A small contrastive audio-text model, trained from scratch: encoder depths [3, 6, 3].
Rows from block 5 of the text encoder, named by matrix and row number. Rows with one number belong to one neuron. Each number is 200 + 30 x the weight over its row's rms, rounded and kept within 0 to 999. All counts start at 0. After the name is the row's rms in percent of the matrix's.
# fc1: MLP up (text_encoder.blocks.5.mlp.fc1.weight, 640x320), inputs 80-159
# fc2: MLP down (text_encoder.blocks.5.mlp.fc2.weight, 320x640, transposed), outputs 80-159
fc1.69,080,200,200,198,213,200,233,200,200,157,172,200,211,221,200,135,222,200,257,200,200,200,211,185,200,251,200,200,164,128,201,157,225,200,205,200,258,167,200,200,183,200,188,223,264,130,203,193,226,200,200,267,235,234,146,141,234,249,200,200,239,213,172,239,193,195,226,238,170,200,200,200,165,231,158,200,277,200,227,204,200
fc2.69,065,200,200,129,186,250,195,217,202,200,236,217,181,200,245,218,200,235,199,200,200,200,165,200,247,191,200,200,145,200,200,200,164,200,200,200,200,191,204,141,200,225,200,200,88,203,200,200,162,251,169,200,200,155,200,318,200,200,169,259,200,200,226,163,200,222,186,156,179,141,199,200,165,192,240,200,200,206,163,200,219
fc1.70,108,183,207,210,163,140,205,196,197,203,218,200,200,200,200,200,205,152,200,240,207,213,139,196,155,151,200,200,148,196,198,200,222,170,175,200,185,207,247,207,200,253,149,197,200,202,170,148,200,202,194,151,183,191,236,211,216,200,200,204,230,206,165,182,190,254,190,196,200,210,225,153,228,200,166,121,171,180,227,170,200
fc2.70,105,210,200,210,270,220,207,256,210,212,218,107,257,192,182,180,243,200,200,179,205,200,177,174,197,200,200,203,200,200,202,218,231,168,234,170,137,222,196,258,200,179,221,225,200,200,200,200,200,193,200,179,188,171,220,200,200,173,200,223,147,196,226,248,202,204,165,176,236,224,200,200,106,167,219,200,200,232,170,123,201
fc1.71,094,200,198,222,200,200,200,128,156,164,200,177,200,185,186,166,227,191,154,261,200,214,200,209,252,194,194,208,272,200,227,188,221,148,241,198,189,211,178,212,174,200,200,197,200,200,200,126,200,198,160,203,200,200,200,202,160,246,200,183,167,132,183,200,205,200,223,200,226,269,216,187,206,243,202,122,235,249,139,200,200
fc2.71,082,200,229,191,200,129,210,200,208,203,238,200,169,274,233,215,181,236,238,166,200,200,200,200,169,192,240,210,99,226,217,243,200,226,174,255,224,162,200,200,199,236,200,200,200,200,191,216,227,200,200,216,208,160,230,200,214,193,200,198,211,200,216,200,147,200,227,200,208,200,189,188,200,182,254,271,135,185,200,216,278
fc1.72,098,145,189,200,226,183,163,182,200,200,242,196,120,200,200,200,200,202,200,179,203,203,200,200,260,221,223,205,200,186,196,228,123,200,219,207,154,163,240,190,211,135,200,179,200,167,200,200,152,205,200,203,200,200,204,199,237,204,194,186,200,200,200,165,200,200,224,200,181,145,233,236,209,200,225,153,221,183,200,246,235
fc2.72,083,200,239,200,200,244,242,200,169,200,200,201,203,200,200,200,203,254,232,200,200,162,200,231,200,194,200,207,213,154,187,177,262,158,200,200,200,204,200,222,230,259,200,200,157,200,226,252,218,201,230,253,181,207,200,200,200,200,175,171,167,154,211,200,198,217,199,200,177,236,200,200,200,278,238,208,218,214,219,142,220
fc1.73,102,200,159,244,222,173,200,200,178,200,220,200,200,191,200,190,211,204,200,200,112,198,238,121,200,203,217,200,226,224,214,238,117,212,246,200,231,200,192,193,232,140,167,227,158,196,207,200,200,166,174,200,178,187,195,200,203,200,200,200,200,185,244,200,200,229,200,191,166,200,200,205,200,193,202,200,203,281,130,219,163
fc2.73,106,172,229,216,200,200,175,213,239,166,200,211,203,177,193,195,187,261,238,202,236,226,200,200,165,179,200,220,181,200,222,179,265,144,200,200,200,200,231,226,200,200,200,200,200,251,200,272,192,221,262,249,200,189,139,107,202,211,200,200,186,212,142,200,231,200,159,244,180,234,191,200,200,205,200,200,200,200,208,245,251
fc1.74,105,247,200,200,249,200,153,200,156,236,242,200,200,200,136,190,170,189,205,214,269,200,200,155,200,200,174,200,182,200,200,133,200,220,293,208,200,200,230,225,215,201,200,260,239,238,240,200,219,225,200,200,214,145,200,200,150,199,194,152,217,185,200,200,200,200,200,200,186,200,172,265,186,164,176,153,218,209,216,155,200
fc2.74,085,200,200,237,226,254,282,200,247,250,236,200,263,176,221,200,177,194,221,200,200,253,200,200,243,200,213,200,173,200,200,190,246,200,162,184,171,184,200,228,123,153,241,182,229,202,200,133,116,221,117,270,259,200,202,200,250,203,162,227,170,200,160,198,153,218,230,200,191,200,162,200,200,200,229,144,230,165,200,211,200
fc1.75,100,200,263,125,214,191,185,200,220,203,200,211,225,200,200,174,200,192,200,226,205,234,265,200,200,155,184,200,186,200,251,200,154,231,196,259,246,132,196,221,225,184,170,196,200,129,191,187,156,192,200,177,200,199,200,200,213,206,181,166,200,150,200,212,216,200,182,195,128,200,268,202,212,218,217,158,200,209,244,221,208
fc2.75,125,217,200,241,272,255,200,205,256,188,190,202,230,178,214,210,134,202,207,291,188,174,195,232,221,246,241,201,204,198,200,177,220,247,200,161,245,204,163,168,221,135,165,177,208,217,179,160,200,233,200,200,196,190,252,197,224,197,177,157,200,160,228,200,264,197,177,200,225,159,202,194,229,200,184,184,187,156,168,217,202
fc1.76,106,250,200,218,164,177,178,235,200,248,209,255,200,210,200,229,214,200,200,213,185,216,180,200,182,153,188,216,198,200,172,200,213,200,145,198,155,145,200,208,171,200,172,243,174,179,171,152,174,214,149,182,170,197,200,169,200,187,239,198,194,164,168,141,214,176,207,167,178,144,245,188,222,198,189,226,200,197,265,180,176
fc2.76,107,167,196,200,269,200,162,200,193,153,219,164,230,200,223,188,200,168,191,200,200,266,211,151,172,181,197,241,200,186,245,200,200,200,205,177,249,181,200,231,200,208,188,192,219,197,171,200,189,172,147,200,211,200,200,169,170,216,200,172,200,200,111,200,218,186,201,245,232,200,175,284,186,200,164,265,173,240,222,172,200
fc1.77,085,233,231,200,197,200,200,220,188,152,200,200,200,200,200,207,212,165,189,119,182,187,242,239,232,195,185,164,198,228,206,126,258,137,217,200,184,171,200,161,200,200,224,261,171,200,228,204,197,208,200,192,207,200,202,200,207,200,200,177,237,182,200,200,195,200,200,200,248,238,178,152,222,200,187,243,255,242,206,248,151
fc2.77,083,156,200,200,196,237,182,211,193,114,160,200,200,274,200,212,208,255,145,200,224,138,200,225,200,186,231,249,200,185,165,220,200,200,257,243,161,181,217,209,171,274,167,149,247,212,200,163,115,164,200,167,200,200,200,212,191,200,170,169,200,274,191,174,200,247,200,200,200,200,231,196,187,200,225,200,159,181,210,200,209
fc1.78,115,200,213,216,163,198,149,200,139,172,200,200,200,187,171,172,147,200,194,207,162,209,200,177,203,200,182,196,265,224,173,176,209,200,200,187,200,200,217,186,200,200,200,236,218,202,183,252,200,161,151,200,200,229,200,254,191,204,187,216,161,200,154,260,155,200,158,209,200,200,200,168,200,143,201,243,237,243,200,177,200
fc2.78,131,190,214,212,200,200,200,249,200,228,187,172,213,201,236,225,200,200,173,200,168,181,200,129,138,159,208,200,238,223,231,200,203,234,177,249,189,181,202,222,200,190,172,186,231,174,218,199,187,192,132,239,200,148,141,186,149,200,200,215,154,175,200,200,189,170,236,261,246,230,216,187,196,140,200,213,154,133,175,238,255
fc1.79,097,208,168,249,206,150,155,200,167,200,200,200,200,200,191,200,236,233,172,175,200,181,123,179,175,255,189,187,200,272,200,177,200,200,200,242,258,232,140,148,186,254,145,206,140,200,200,134,200,205,200,213,165,200,160,200,203,174,149,221,200,219,212,197,264,210,200,219,171,156,220,161,186,206,200,200,200,160,200,180,200
fc2.79,105,197,172,185,200,218,200,168,219,200,200,200,239,208,200,246,187,195,200,262,194,177,196,200,201,223,200,255,181,140,219,226,220,196,165,196,200,188,200,187,203,132,195,213,185,200,200,200,209,200,278,222,237,161,200,245,200,200,194,200,209,210,170,185,141,180,195,183,251,200,230,227,200,189,209,213,175,258,215,203,205
fc1.80,087,244,200,178,200,124,197,220,260,200,188,113,211,165,200,208,200,135,176,200,200,200,224,227,122,145,204,200,200,162,178,144,200,275,185,190,264,200,178,185,202,200,200,200,172,200,206,169,200,200,194,166,207,180,200,200,188,210,148,156,194,200,218,200,140,200,200,200,200,200,195,200,168,164,125,231,192,137,200,201,223
fc2.80,076,170,200,197,253,215,200,209,200,209,203,202,221,214,200,200,200,215,200,200,132,154,200,170,237,226,188,189,200,216,204,239,200,200,236,200,187,200,209,176,197,207,174,200,241,170,200,196,138,200,216,217,198,200,235,187,268,200,234,193,191,201,222,200,248,212,200,187,188,200,173,217,200,200,273,168,226,248,222,135,237
fc1.81,107,195,259,156,192,200,200,226,155,187,170,200,200,200,200,275,224,181,167,200,174,185,179,188,209,200,201,214,253,200,200,174,160,256,181,218,200,241,206,206,172,236,158,245,200,222,218,162,200,200,166,197,200,199,207,200,200,151,224,229,200,248,157,141,159,151,200,191,192,205,200,211,229,223,226,200,250,149,209,200,173
fc2.81,108,213,143,200,200,232,200,221,200,196,200,142,200,200,234,200,190,198,200,181,200,200,155,200,208,189,230,219,200,232,145,200,200,122,243,173,214,130,135,200,242,116,195,157,234,238,175,200,154,221,178,230,177,176,200,223,208,247,207,200,249,174,250,200,200,200,199,207,212,182,200,219,214,207,208,200,219,209,200,166,200
fc1.82,091,200,224,157,176,201,200,232,200,203,149,200,150,221,220,202,145,233,193,200,173,200,225,186,200,200,200,229,175,200,203,200,241,156,186,200,141,169,222,160,194,224,177,205,174,96,200,107,200,200,165,149,225,146,200,200,218,163,228,241,179,200,200,183,133,171,140,200,200,201,200,131,214,200,133,261,200,285,200,200,200
fc2.82,073,200,274,210,200,199,200,249,261,207,195,200,186,137,213,185,219,200,262,229,240,200,200,200,192,183,201,194,200,165,200,200,179,224,200,206,200,224,145,234,200,168,200,138,183,207,138,213,204,200,200,269,189,233,178,200,163,171,156,200,200,200,237,200,200,200,200,164,170,140,200,228,200,200,191,182,200,116,200,195,200
fc1.83,099,200,170,203,200,186,195,200,204,161,166,133,200,200,200,173,200,211,179,227,208,200,163,200,165,200,198,200,177,200,151,163,200,229,200,233,200,159,200,200,230,209,200,238,200,191,207,200,232,200,166,249,196,207,191,267,195,183,177,194,245,200,246,200,228,173,131,200,232,159,189,197,179,266,187,190,188,200,180,250,190
fc2.83,104,200,200,204,238,200,215,200,205,200,255,251,229,200,239,200,166,139,208,209,215,175,258,240,200,230,200,200,263,157,200,180,245,134,238,183,260,218,198,200,200,200,187,200,181,205,200,200,161,162,189,162,240,173,204,165,233,250,216,246,219,194,155,200,200,200,200,229,192,221,200,200,200,217,187,218,190,166,200,183,170
fc1.84,089,232,258,249,233,177,237,197,200,200,200,200,200,206,231,200,200,122,167,200,200,200,270,186,203,195,196,266,200,200,200,210,206,200,200,186,195,169,200,176,200,205,200,200,188,249,170,200,205,200,251,199,217,225,249,258,200,230,200,136,264,200,213,185,216,219,228,200,294,200,200,281,174,200,230,175,204,200,200,168,229
fc2.84,105,230,200,200,200,200,162,193,200,239,261,200,211,200,179,175,232,200,218,200,236,167,161,200,200,200,174,145,200,142,171,187,223,200,165,200,209,152,157,241,200,217,160,262,200,210,200,164,186,227,223,147,191,200,200,200,207,241,163,200,135,170,194,204,201,201,151,226,222,200,167,200,250,148,200,188,178,212,166,205,193
fc1.85,091,211,200,146,177,224,180,236,209,210,200,179,200,315,213,212,163,165,200,200,200,231,213,255,205,196,232,200,237,167,196,158,215,200,161,217,229,160,243,200,215,200,224,178,231,225,230,200,207,189,172,164,179,196,257,200,201,237,193,220,225,216,200,200,200,200,257,190,151,187,195,200,202,196,200,180,185,200,204,249,200
fc2.85,088,176,200,200,250,199,200,200,151,245,215,212,239,200,200,162,172,200,250,200,212,179,200,170,200,242,175,200,200,235,200,234,231,181,255,200,166,200,162,196,231,225,107,200,176,213,200,219,123,191,155,200,200,200,182,200,199,142,166,200,199,200,200,158,229,212,200,200,235,239,216,226,158,239,200,211,201,213,231,168,155
fc1.86,117,200,221,200,224,210,200,200,246,197,200,238,424,207,200,192,200,200,200,200,211,200,202,200,223,191,200,196,210,180,191,193,200,200,200,168,195,250,200,200,199,225,215,204,157,222,200,140,153,214,179,233,200,191,200,201,200,200,200,209,222,166,231,158,172,148,200,229,171,200,189,45,210,192,228,200,268,145,202,181,200
fc2.86,118,238,206,200,200,184,157,192,244,184,250,190,212,217,187,221,200,197,200,170,200,140,200,166,178,161,225,228,158,153,267,180,173,200,209,200,250,196,200,259,228,159,266,200,192,200,175,200,71,189,207,165,235,198,196,171,205,160,208,150,201,174,212,266,251,200,207,213,145,230,192,111,256,130,200,202,200,179,202,211,197
fc1.87,152,194,200,256,200,191,200,176,241,211,242,200,250,157,209,190,182,220,209,200,200,202,200,195,199,200,130,231,175,191,175,237,172,152,133,158,160,233,214,195,248,228,223,187,135,223,199,168,200,211,146,200,229,200,200,163,221,197,162,194,230,179,164,216,208,202,200,210,165,200,184,205,159,201,179,268,182,272,200,212,157
fc2.87,142,194,249,200,241,239,201,183,239,183,245,222,228,175,167,236,193,196,212,234,157,220,225,148,200,200,200,200,200,163,236,200,240,188,138,200,205,254,200,200,184,150,201,200,191,151,200,184,200,178,261,139,175,270,243,145,232,150,270,196,184,252,149,228,229,200,228,152,229,198,204,236,200,201,175,180,226,193,211,178,200
fc1.88,100,252,200,254,159,178,219,270,200,187,237,128,225,200,187,217,200,191,200,200,202,200,200,210,221,184,200,195,243,200,200,271,215,156,233,139,236,211,200,236,200,176,204,166,211,200,200,129,212,200,163,216,185,200,200,185,181,208,181,259,241,203,200,173,199,155,187,210,150,169,200,200,140,222,193,200,227,162,200,201,200
fc2.88,107,200,211,175,200,226,200,200,178,200,223,232,200,200,173,200,200,200,216,200,229,212,200,219,200,200,200,200,259,207,210,200,165,256,238,120,200,124,184,200,200,237,200,178,192,221,200,136,160,195,189,209,235,196,200,228,202,200,173,200,181,200,200,200,231,192,200,200,200,156,216,168,240,238,200,238,171,200,200,218,193
fc1.89,091,182,200,225,200,202,105,199,164,177,255,200,272,217,265,158,238,200,168,170,262,159,200,200,155,153,202,200,177,210,218,200,200,200,190,200,173,200,266,221,200,220,175,200,235,200,224,163,184,212,225,192,173,207,200,200,266,176,242,162,200,200,150,200,209,200,200,207,200,190,248,200,200,200,200,166,210,200,200,190,200
fc2.89,080,181,159,158,186,244,225,179,200,215,210,192,200,200,111,200,118,181,215,200,123,185,225,200,276,274,147,177,200,164,226,211,240,209,200,177,200,198,167,138,200,267,259,232,200,200,200,200,200,244,193,200,217,200,200,219,200,265,200,200,200,245,200,210,200,280,162,189,195,200,200,140,200,139,200,200,200,220,163,200,200
fc1.90,095,239,155,134,145,178,236,149,191,200,218,145,200,241,156,200,200,200,173,200,251,149,189,228,215,200,221,234,224,200,201,150,200,214,200,179,148,199,182,170,210,229,200,234,200,200,230,185,150,194,207,161,205,176,200,200,253,190,190,198,237,200,200,221,216,200,212,188,152,203,200,253,145,200,195,229,144,200,235,200,200
fc2.90,085,155,148,213,262,193,168,266,218,200,142,200,200,200,230,239,200,165,200,255,150,218,215,178,242,200,155,194,200,200,194,146,212,200,164,301,197,200,210,200,202,183,200,200,200,224,183,245,225,200,191,200,99,147,200,200,161,238,230,196,185,249,199,200,191,200,200,260,264,174,200,83,260,220,238,189,200,202,200,177,212
fc1.91,081,162,200,207,253,172,200,200,143,191,200,200,200,212,200,196,200,212,195,164,229,165,240,200,200,150,219,197,200,200,208,200,163,200,187,200,213,224,200,172,217,208,202,255,200,200,184,193,185,190,213,272,200,200,186,207,146,200,133,261,174,200,189,200,189,244,200,164,200,200,193,146,214,200,161,185,242,133,249,200,200
fc2.91,084,178,200,200,180,170,210,200,200,139,200,164,200,200,200,215,235,183,177,200,242,214,174,150,200,190,215,199,218,234,174,200,175,200,205,205,191,202,287,200,263,152,155,224,200,217,233,245,204,200,206,142,242,200,201,274,200,200,211,277,202,200,200,210,247,297,231,199,137,151,220,218,133,176,200,253,200,187,181,200,169
fc1.92,089,202,221,188,173,182,163,200,178,194,238,177,266,195,170,200,170,200,200,200,189,129,207,199,211,200,196,205,209,254,152,156,168,139,186,200,187,137,232,155,200,200,186,250,217,200,200,200,188,274,147,225,216,219,205,200,158,200,192,256,223,248,185,249,225,314,250,129,200,200,200,174,174,200,141,200,200,161,204,200,240
fc2.92,083,200,198,191,194,115,253,201,220,143,200,246,193,193,235,200,219,199,200,171,220,182,215,200,268,200,200,200,169,191,200,200,202,259,165,179,254,219,200,215,194,194,207,205,200,254,200,154,200,217,235,232,224,225,200,194,200,200,169,198,180,180,209,231,205,158,144,200,200,142,208,251,237,200,200,200,231,180,161,182,200
fc1.93,094,213,152,166,213,191,185,187,201,168,200,192,229,223,211,235,200,176,196,200,218,225,206,196,140,151,185,224,195,162,171,200,200,158,245,198,163,201,201,159,200,170,200,265,236,200,185,199,200,189,116,262,211,200,181,177,200,243,200,200,200,200,224,128,200,199,257,135,173,214,146,200,190,205,200,200,200,242,176,240,200
fc2.93,085,200,174,198,200,221,139,212,219,200,205,165,140,200,194,240,200,200,219,227,165,170,253,216,253,225,172,228,221,254,250,156,179,200,205,200,200,206,206,237,234,200,189,124,178,287,233,200,191,200,245,246,200,223,262,248,204,200,188,211,234,187,200,200,266,198,143,254,215,158,257,200,204,181,165,200,181,146,193,180,193
fc1.94,095,195,200,294,151,208,189,183,200,200,200,200,175,200,200,194,248,200,209,200,203,200,147,200,214,169,201,200,180,154,205,200,200,198,235,200,200,200,205,207,235,189,165,187,236,176,182,213,177,200,200,147,200,207,205,200,232,200,222,215,202,190,298,200,173,200,183,166,181,197,187,153,111,200,206,305,200,209,190,162,248
fc2.94,105,207,267,148,229,162,212,211,222,218,200,200,186,183,237,241,197,200,200,218,207,221,220,168,139,193,238,227,224,212,145,173,200,174,193,226,202,158,200,228,171,218,234,210,200,168,177,200,212,200,200,239,200,222,128,171,121,231,169,197,168,200,200,251,200,247,200,122,174,220,197,155,230,200,246,167,201,199,192,200,206
fc1.95,105,200,200,130,188,198,132,223,229,200,225,223,180,242,200,200,158,200,200,219,198,162,180,200,253,200,190,200,213,272,191,220,240,200,200,226,166,266,164,200,200,241,200,209,200,203,132,171,200,266,200,241,200,137,161,200,200,204,223,166,200,200,158,197,239,198,219,242,225,258,200,166,259,228,163,199,200,127,244,228,200
fc2.95,097,203,299,255,264,200,241,200,186,185,201,152,200,123,200,159,200,259,205,186,141,216,178,200,200,245,208,200,204,217,188,200,192,200,200,200,254,200,200,200,209,139,200,209,81,200,200,194,196,200,214,179,200,254,167,251,200,189,221,204,200,232,190,200,205,190,121,171,200,200,243,233,125,200,201,179,200,259,200,144,200
fc1.96,087,232,225,200,200,200,132,200,200,200,216,112,200,234,172,227,183,167,145,215,217,172,238,246,193,200,200,180,249,200,179,200,211,152,200,193,170,179,198,200,200,214,152,209,163,198,200,205,188,201,169,168,154,167,184,200,200,208,164,199,229,194,200,200,225,200,206,186,107,200,200,184,145,268,235,200,215,181,200,230,228
fc2.96,084,200,200,173,192,222,274,200,244,195,179,266,249,200,195,200,200,244,220,223,181,225,226,181,200,189,212,237,259,200,149,200,186,220,218,250,200,171,189,200,200,155,200,205,257,177,199,166,214,200,250,200,171,203,263,178,175,179,265,200,200,205,225,239,200,157,200,254,205,156,200,149,257,171,176,200,239,259,204,132,200
fc1.97,095,200,239,200,167,179,190,209,194,156,143,179,188,200,200,200,227,182,209,200,207,221,200,200,256,200,200,210,200,197,156,109,200,225,195,158,277,200,181,200,159,220,222,200,182,199,217,224,200,200,187,176,212,200,200,201,228,212,198,214,160,197,173,202,183,169,200,199,200,200,191,277,200,223,200,241,204,229,200,203,200
fc2.97,099,170,236,168,194,239,219,154,212,200,259,219,200,200,186,171,142,268,200,160,165,161,233,177,182,190,200,150,200,200,226,225,258,188,224,264,126,194,200,172,173,193,200,135,200,200,182,200,200,200,179,200,176,200,200,200,197,157,200,202,200,164,200,170,201,219,187,183,157,200,206,173,200,224,161,205,200,129,176,200,200
fc1.98,096,207,186,186,200,200,178,163,200,208,242,163,227,252,200,212,156,230,200,205,183,192,233,200,151,200,200,196,242,200,215,200,200,189,162,213,224,200,206,200,231,262,200,165,168,170,200,179,200,185,190,164,251,220,204,185,200,174,137,247,155,200,179,169,222,200,261,183,196,165,200,226,200,165,178,269,190,191,223,200,232
fc2.98,095,199,200,200,200,200,215,240,205,200,200,246,200,209,200,200,223,200,200,179,165,165,199,200,128,200,200,125,174,200,172,201,139,218,186,142,164,201,200,210,183,200,211,259,171,200,200,200,200,200,200,200,200,168,202,231,200,161,252,221,246,194,207,209,200,200,258,272,200,200,203,200,288,200,200,226,200,195,206,200,189
fc1.99,099,229,200,200,255,147,217,180,198,218,200,200,200,193,200,198,200,242,208,207,200,218,257,200,200,200,236,194,200,182,244,201,210,200,200,189,200,220,225,149,220,194,227,297,191,200,207,171,219,199,218,200,200,189,183,179,209,241,159,161,267,183,200,161,268,239,200,249,216,200,227,136,200,195,252,200,192,291,200,175,200
fc2.99,093,192,200,200,200,229,200,231,200,137,156,200,200,257,184,200,253,200,148,200,221,186,173,183,200,176,200,200,200,215,164,197,203,254,221,233,172,179,200,192,185,118,222,189,228,201,200,190,161,244,200,129,197,195,229,233,154,212,182,218,186,207,162,200,179,191,225,214,200,245,214,209,200,200,141,217,224,166,207,229,200
fc1.100,091,248,200,199,233,163,192,200,214,204,216,130,173,200,149,166,215,217,204,265,173,187,160,172,228,221,231,200,217,247,171,203,286,180,233,206,212,151,179,216,200,200,200,193,200,235,200,200,112,200,184,169,210,233,233,198,242,200,217,203,248,189,181,200,222,200,200,200,165,200,200,150,222,200,154,200,204,217,162,158,200
fc2.100,086,186,211,200,200,200,153,200,211,198,200,261,184,200,200,200,175,181,176,197,200,234,173,200,202,200,241,200,200,200,240,193,127,200,148,200,227,179,303,189,200,152,162,234,194,200,172,200,224,153,260,200,150,200,158,227,220,200,200,133,203,217,218,191,200,166,200,200,232,190,200,226,210,200,251,201,240,153,208,200,197
fc1.101,145,200,147,200,224,214,180,186,237,275,232,172,210,160,260,200,209,200,141,191,199,200,127,176,260,152,249,226,200,198,256,153,185,189,222,206,207,205,205,158,200,189,200,198,219,268,200,164,200,159,200,200,200,135,236,214,208,160,189,192,177,187,158,200,157,200,183,188,226,224,251,259,144,200,149,140,221,200,276,203,162
fc2.101,124,157,176,200,220,231,201,237,200,200,213,200,225,246,180,159,248,200,225,214,200,228,214,126,200,263,193,200,208,204,200,196,174,184,235,200,168,200,200,208,228,249,230,187,200,203,200,226,277,165,200,203,185,193,154,195,215,200,150,232,156,200,181,161,231,235,260,130,158,200,200,232,200,136,198,165,139,118,170,200,224
fc1.102,099,206,200,197,200,241,158,200,200,200,235,213,205,192,190,222,157,194,181,230,219,226,222,243,210,165,187,200,200,256,162,192,135,217,211,206,243,200,211,177,211,222,180,241,200,200,169,193,200,223,166,200,200,156,182,200,208,293,200,200,200,194,221,291,224,141,153,200,242,193,200,221,200,200,197,219,200,185,200,173,200
fc2.102,090,200,255,200,143,200,200,200,194,200,148,190,143,202,200,187,200,190,256,200,200,112,200,251,176,206,140,200,162,139,200,247,220,188,200,200,139,190,200,232,200,200,217,200,155,200,114,201,111,225,180,181,200,200,185,208,200,200,217,200,175,169,200,200,159,229,200,200,227,209,200,173,241,167,157,136,200,200,200,200,200
fc1.103,100,200,159,184,200,200,181,222,200,200,167,263,189,198,221,187,200,171,246,160,164,137,200,196,184,200,170,218,271,134,200,121,200,222,200,236,165,248,199,160,200,200,172,213,128,174,202,225,166,218,200,195,247,193,200,200,200,284,200,179,200,180,242,210,200,200,200,120,200,122,184,219,200,200,204,203,128,168,180,191,271
fc2.103,087,200,200,190,200,200,222,135,200,145,200,199,168,222,207,237,206,190,192,192,250,214,200,200,189,200,200,200,132,200,280,200,200,200,176,147,236,248,200,231,214,200,213,192,264,181,134,200,200,184,234,187,200,187,177,205,200,200,166,212,221,200,200,200,200,171,166,239,200,246,244,227,200,168,182,171,200,170,128,226,200
fc1.104,097,143,267,200,121,176,161,149,220,211,204,200,207,215,207,227,155,200,181,200,190,195,200,221,146,157,176,173,152,200,227,239,201,233,200,262,217,199,200,190,200,172,200,194,233,145,170,295,200,200,185,200,158,225,206,200,200,233,200,135,237,187,194,164,220,215,189,226,167,138,188,264,200,222,141,185,232,200,219,200,200
fc2.104,102,200,221,200,200,100,193,184,248,236,241,200,175,200,190,221,188,206,239,126,178,130,200,217,200,151,200,200,200,199,231,200,200,207,201,215,236,215,200,200,185,208,164,195,200,224,184,168,185,195,214,156,231,180,180,200,199,200,261,196,159,200,200,236,200,160,149,200,192,200,200,200,172,200,226,200,168,154,183,200,200
fc1.105,091,174,200,208,200,162,185,200,265,210,213,195,200,185,200,239,200,214,212,197,160,200,160,200,199,200,152,223,200,161,200,163,200,228,163,175,211,214,254,170,182,116,200,200,253,220,147,196,200,200,170,168,200,199,176,182,220,209,200,216,229,200,200,200,224,200,223,256,133,200,200,174,200,200,200,217,200,157,180,200,200
fc2.105,073,200,219,200,200,156,182,192,213,227,224,237,229,200,216,205,215,249,174,192,201,200,191,214,200,200,218,151,200,200,235,176,200,179,206,182,260,200,200,195,173,200,193,187,147,190,198,200,211,200,306,183,200,200,200,175,211,225,194,121,200,197,200,203,200,200,176,200,158,213,200,252,125,200,241,200,203,227,200,226,214
fc1.106,101,172,197,200,162,177,200,181,200,194,200,202,240,200,161,165,178,171,200,147,200,208,200,200,132,181,232,217,200,200,204,237,200,200,214,246,200,200,239,185,207,227,200,255,200,196,169,125,254,200,198,200,137,115,205,200,274,180,195,195,207,220,150,267,171,231,192,186,200,203,200,250,112,200,200,215,200,190,202,200,176
fc2.106,111,146,167,212,190,200,257,225,200,200,142,200,158,211,200,282,189,200,231,142,219,202,181,200,191,190,189,243,200,235,200,200,200,207,142,200,220,189,200,204,200,135,193,236,266,221,255,200,198,124,174,144,190,232,210,207,228,200,156,195,237,194,183,251,200,213,200,170,268,200,200,181,200,186,217,183,207,238,197,200,200
fc1.107,107,247,174,271,260,246,161,266,178,194,228,200,255,215,229,117,185,217,231,205,200,200,216,203,166,194,222,140,231,200,153,247,200,200,200,200,163,191,200,171,214,179,160,275,99,200,257,179,212,194,200,162,163,219,200,215,169,248,200,177,200,200,182,200,211,200,195,200,258,200,200,200,145,149,200,198,201,169,202,252,204
fc2.107,096,170,200,146,153,200,200,200,200,209,195,181,200,200,188,195,200,200,185,230,231,212,217,249,200,200,147,200,200,162,214,170,200,176,239,219,200,229,154,201,171,273,220,164,200,271,175,267,206,169,200,213,232,200,180,200,200,200,146,214,200,215,200,235,200,208,200,200,174,200,200,222,234,168,238,181,213,200,170,162,233
fc1.108,090,200,172,187,184,184,183,200,201,212,200,205,194,200,201,200,200,186,194,186,200,200,200,226,222,208,211,150,186,169,200,148,176,198,197,200,250,200,184,235,200,170,270,187,200,286,183,200,202,224,200,220,200,243,218,200,200,202,207,191,200,150,200,235,200,274,176,245,200,200,231,165,150,205,157,200,200,187,175,158,200
fc2.108,086,182,200,200,218,187,175,224,208,171,206,149,200,200,200,200,180,166,200,200,194,155,200,158,180,200,203,207,200,200,213,200,200,213,178,205,190,200,189,261,208,192,200,198,200,220,177,181,210,197,180,200,244,202,235,165,227,170,173,200,221,200,206,200,200,188,237,157,136,216,182,172,215,175,200,162,203,188,204,257,175
fc1.109,091,196,201,221,199,200,185,180,219,200,242,200,179,200,225,165,200,200,182,194,156,201,249,136,209,200,213,292,168,200,163,191,226,233,200,181,179,263,200,200,198,259,210,258,208,231,200,200,136,200,199,183,164,218,210,243,228,161,181,190,219,200,226,189,234,200,174,153,225,239,200,209,200,200,200,184,243,200,116,200,200
fc2.109,091,187,200,228,182,204,247,223,261,206,165,178,200,200,193,200,179,209,200,189,210,196,200,230,200,224,200,152,200,213,200,200,200,220,215,220,200,147,202,200,223,200,219,149,220,189,238,200,230,139,222,209,244,171,200,139,200,188,214,200,200,200,221,236,200,227,184,200,200,195,198,241,238,200,201,218,200,200,145,210,271
fc1.110,082,156,200,205,200,200,200,173,275,231,200,200,201,210,200,200,203,161,281,231,235,200,242,73,200,200,200,166,265,172,170,200,200,167,230,200,216,258,200,152,200,200,200,200,150,242,190,148,232,218,208,229,200,200,248,176,200,186,200,200,201,201,177,206,258,200,200,246,200,183,200,220,246,138,212,217,200,198,143,188,204
fc2.110,078,200,194,206,200,200,143,200,205,230,200,131,196,229,200,203,194,200,115,153,157,167,166,256,156,202,143,276,168,193,264,192,217,200,192,186,200,200,200,226,200,200,220,143,200,181,200,135,159,169,184,200,255,237,138,200,200,129,200,180,265,200,200,187,235,216,161,170,200,200,164,200,174,190,199,193,195,178,224,191,200
fc1.111,111,206,173,198,177,200,182,200,206,214,201,101,251,196,194,201,179,262,200,200,217,261,222,228,200,191,122,200,160,187,181,144,200,200,225,189,200,218,200,170,194,253,131,196,214,200,231,176,214,156,200,221,200,229,221,200,200,200,167,215,200,200,192,200,200,113,138,200,200,218,276,200,200,268,239,200,225,193,219,156,257
fc2.111,123,200,184,209,181,278,180,200,200,242,192,190,103,175,221,201,266,172,200,158,200,184,200,233,200,217,166,200,200,200,264,192,125,194,271,200,200,195,200,200,200,177,200,207,193,200,225,215,200,263,210,199,200,200,142,157,200,298,288,200,204,229,254,236,208,200,200,244,185,196,216,200,181,200,118,232,200,213,157,200,189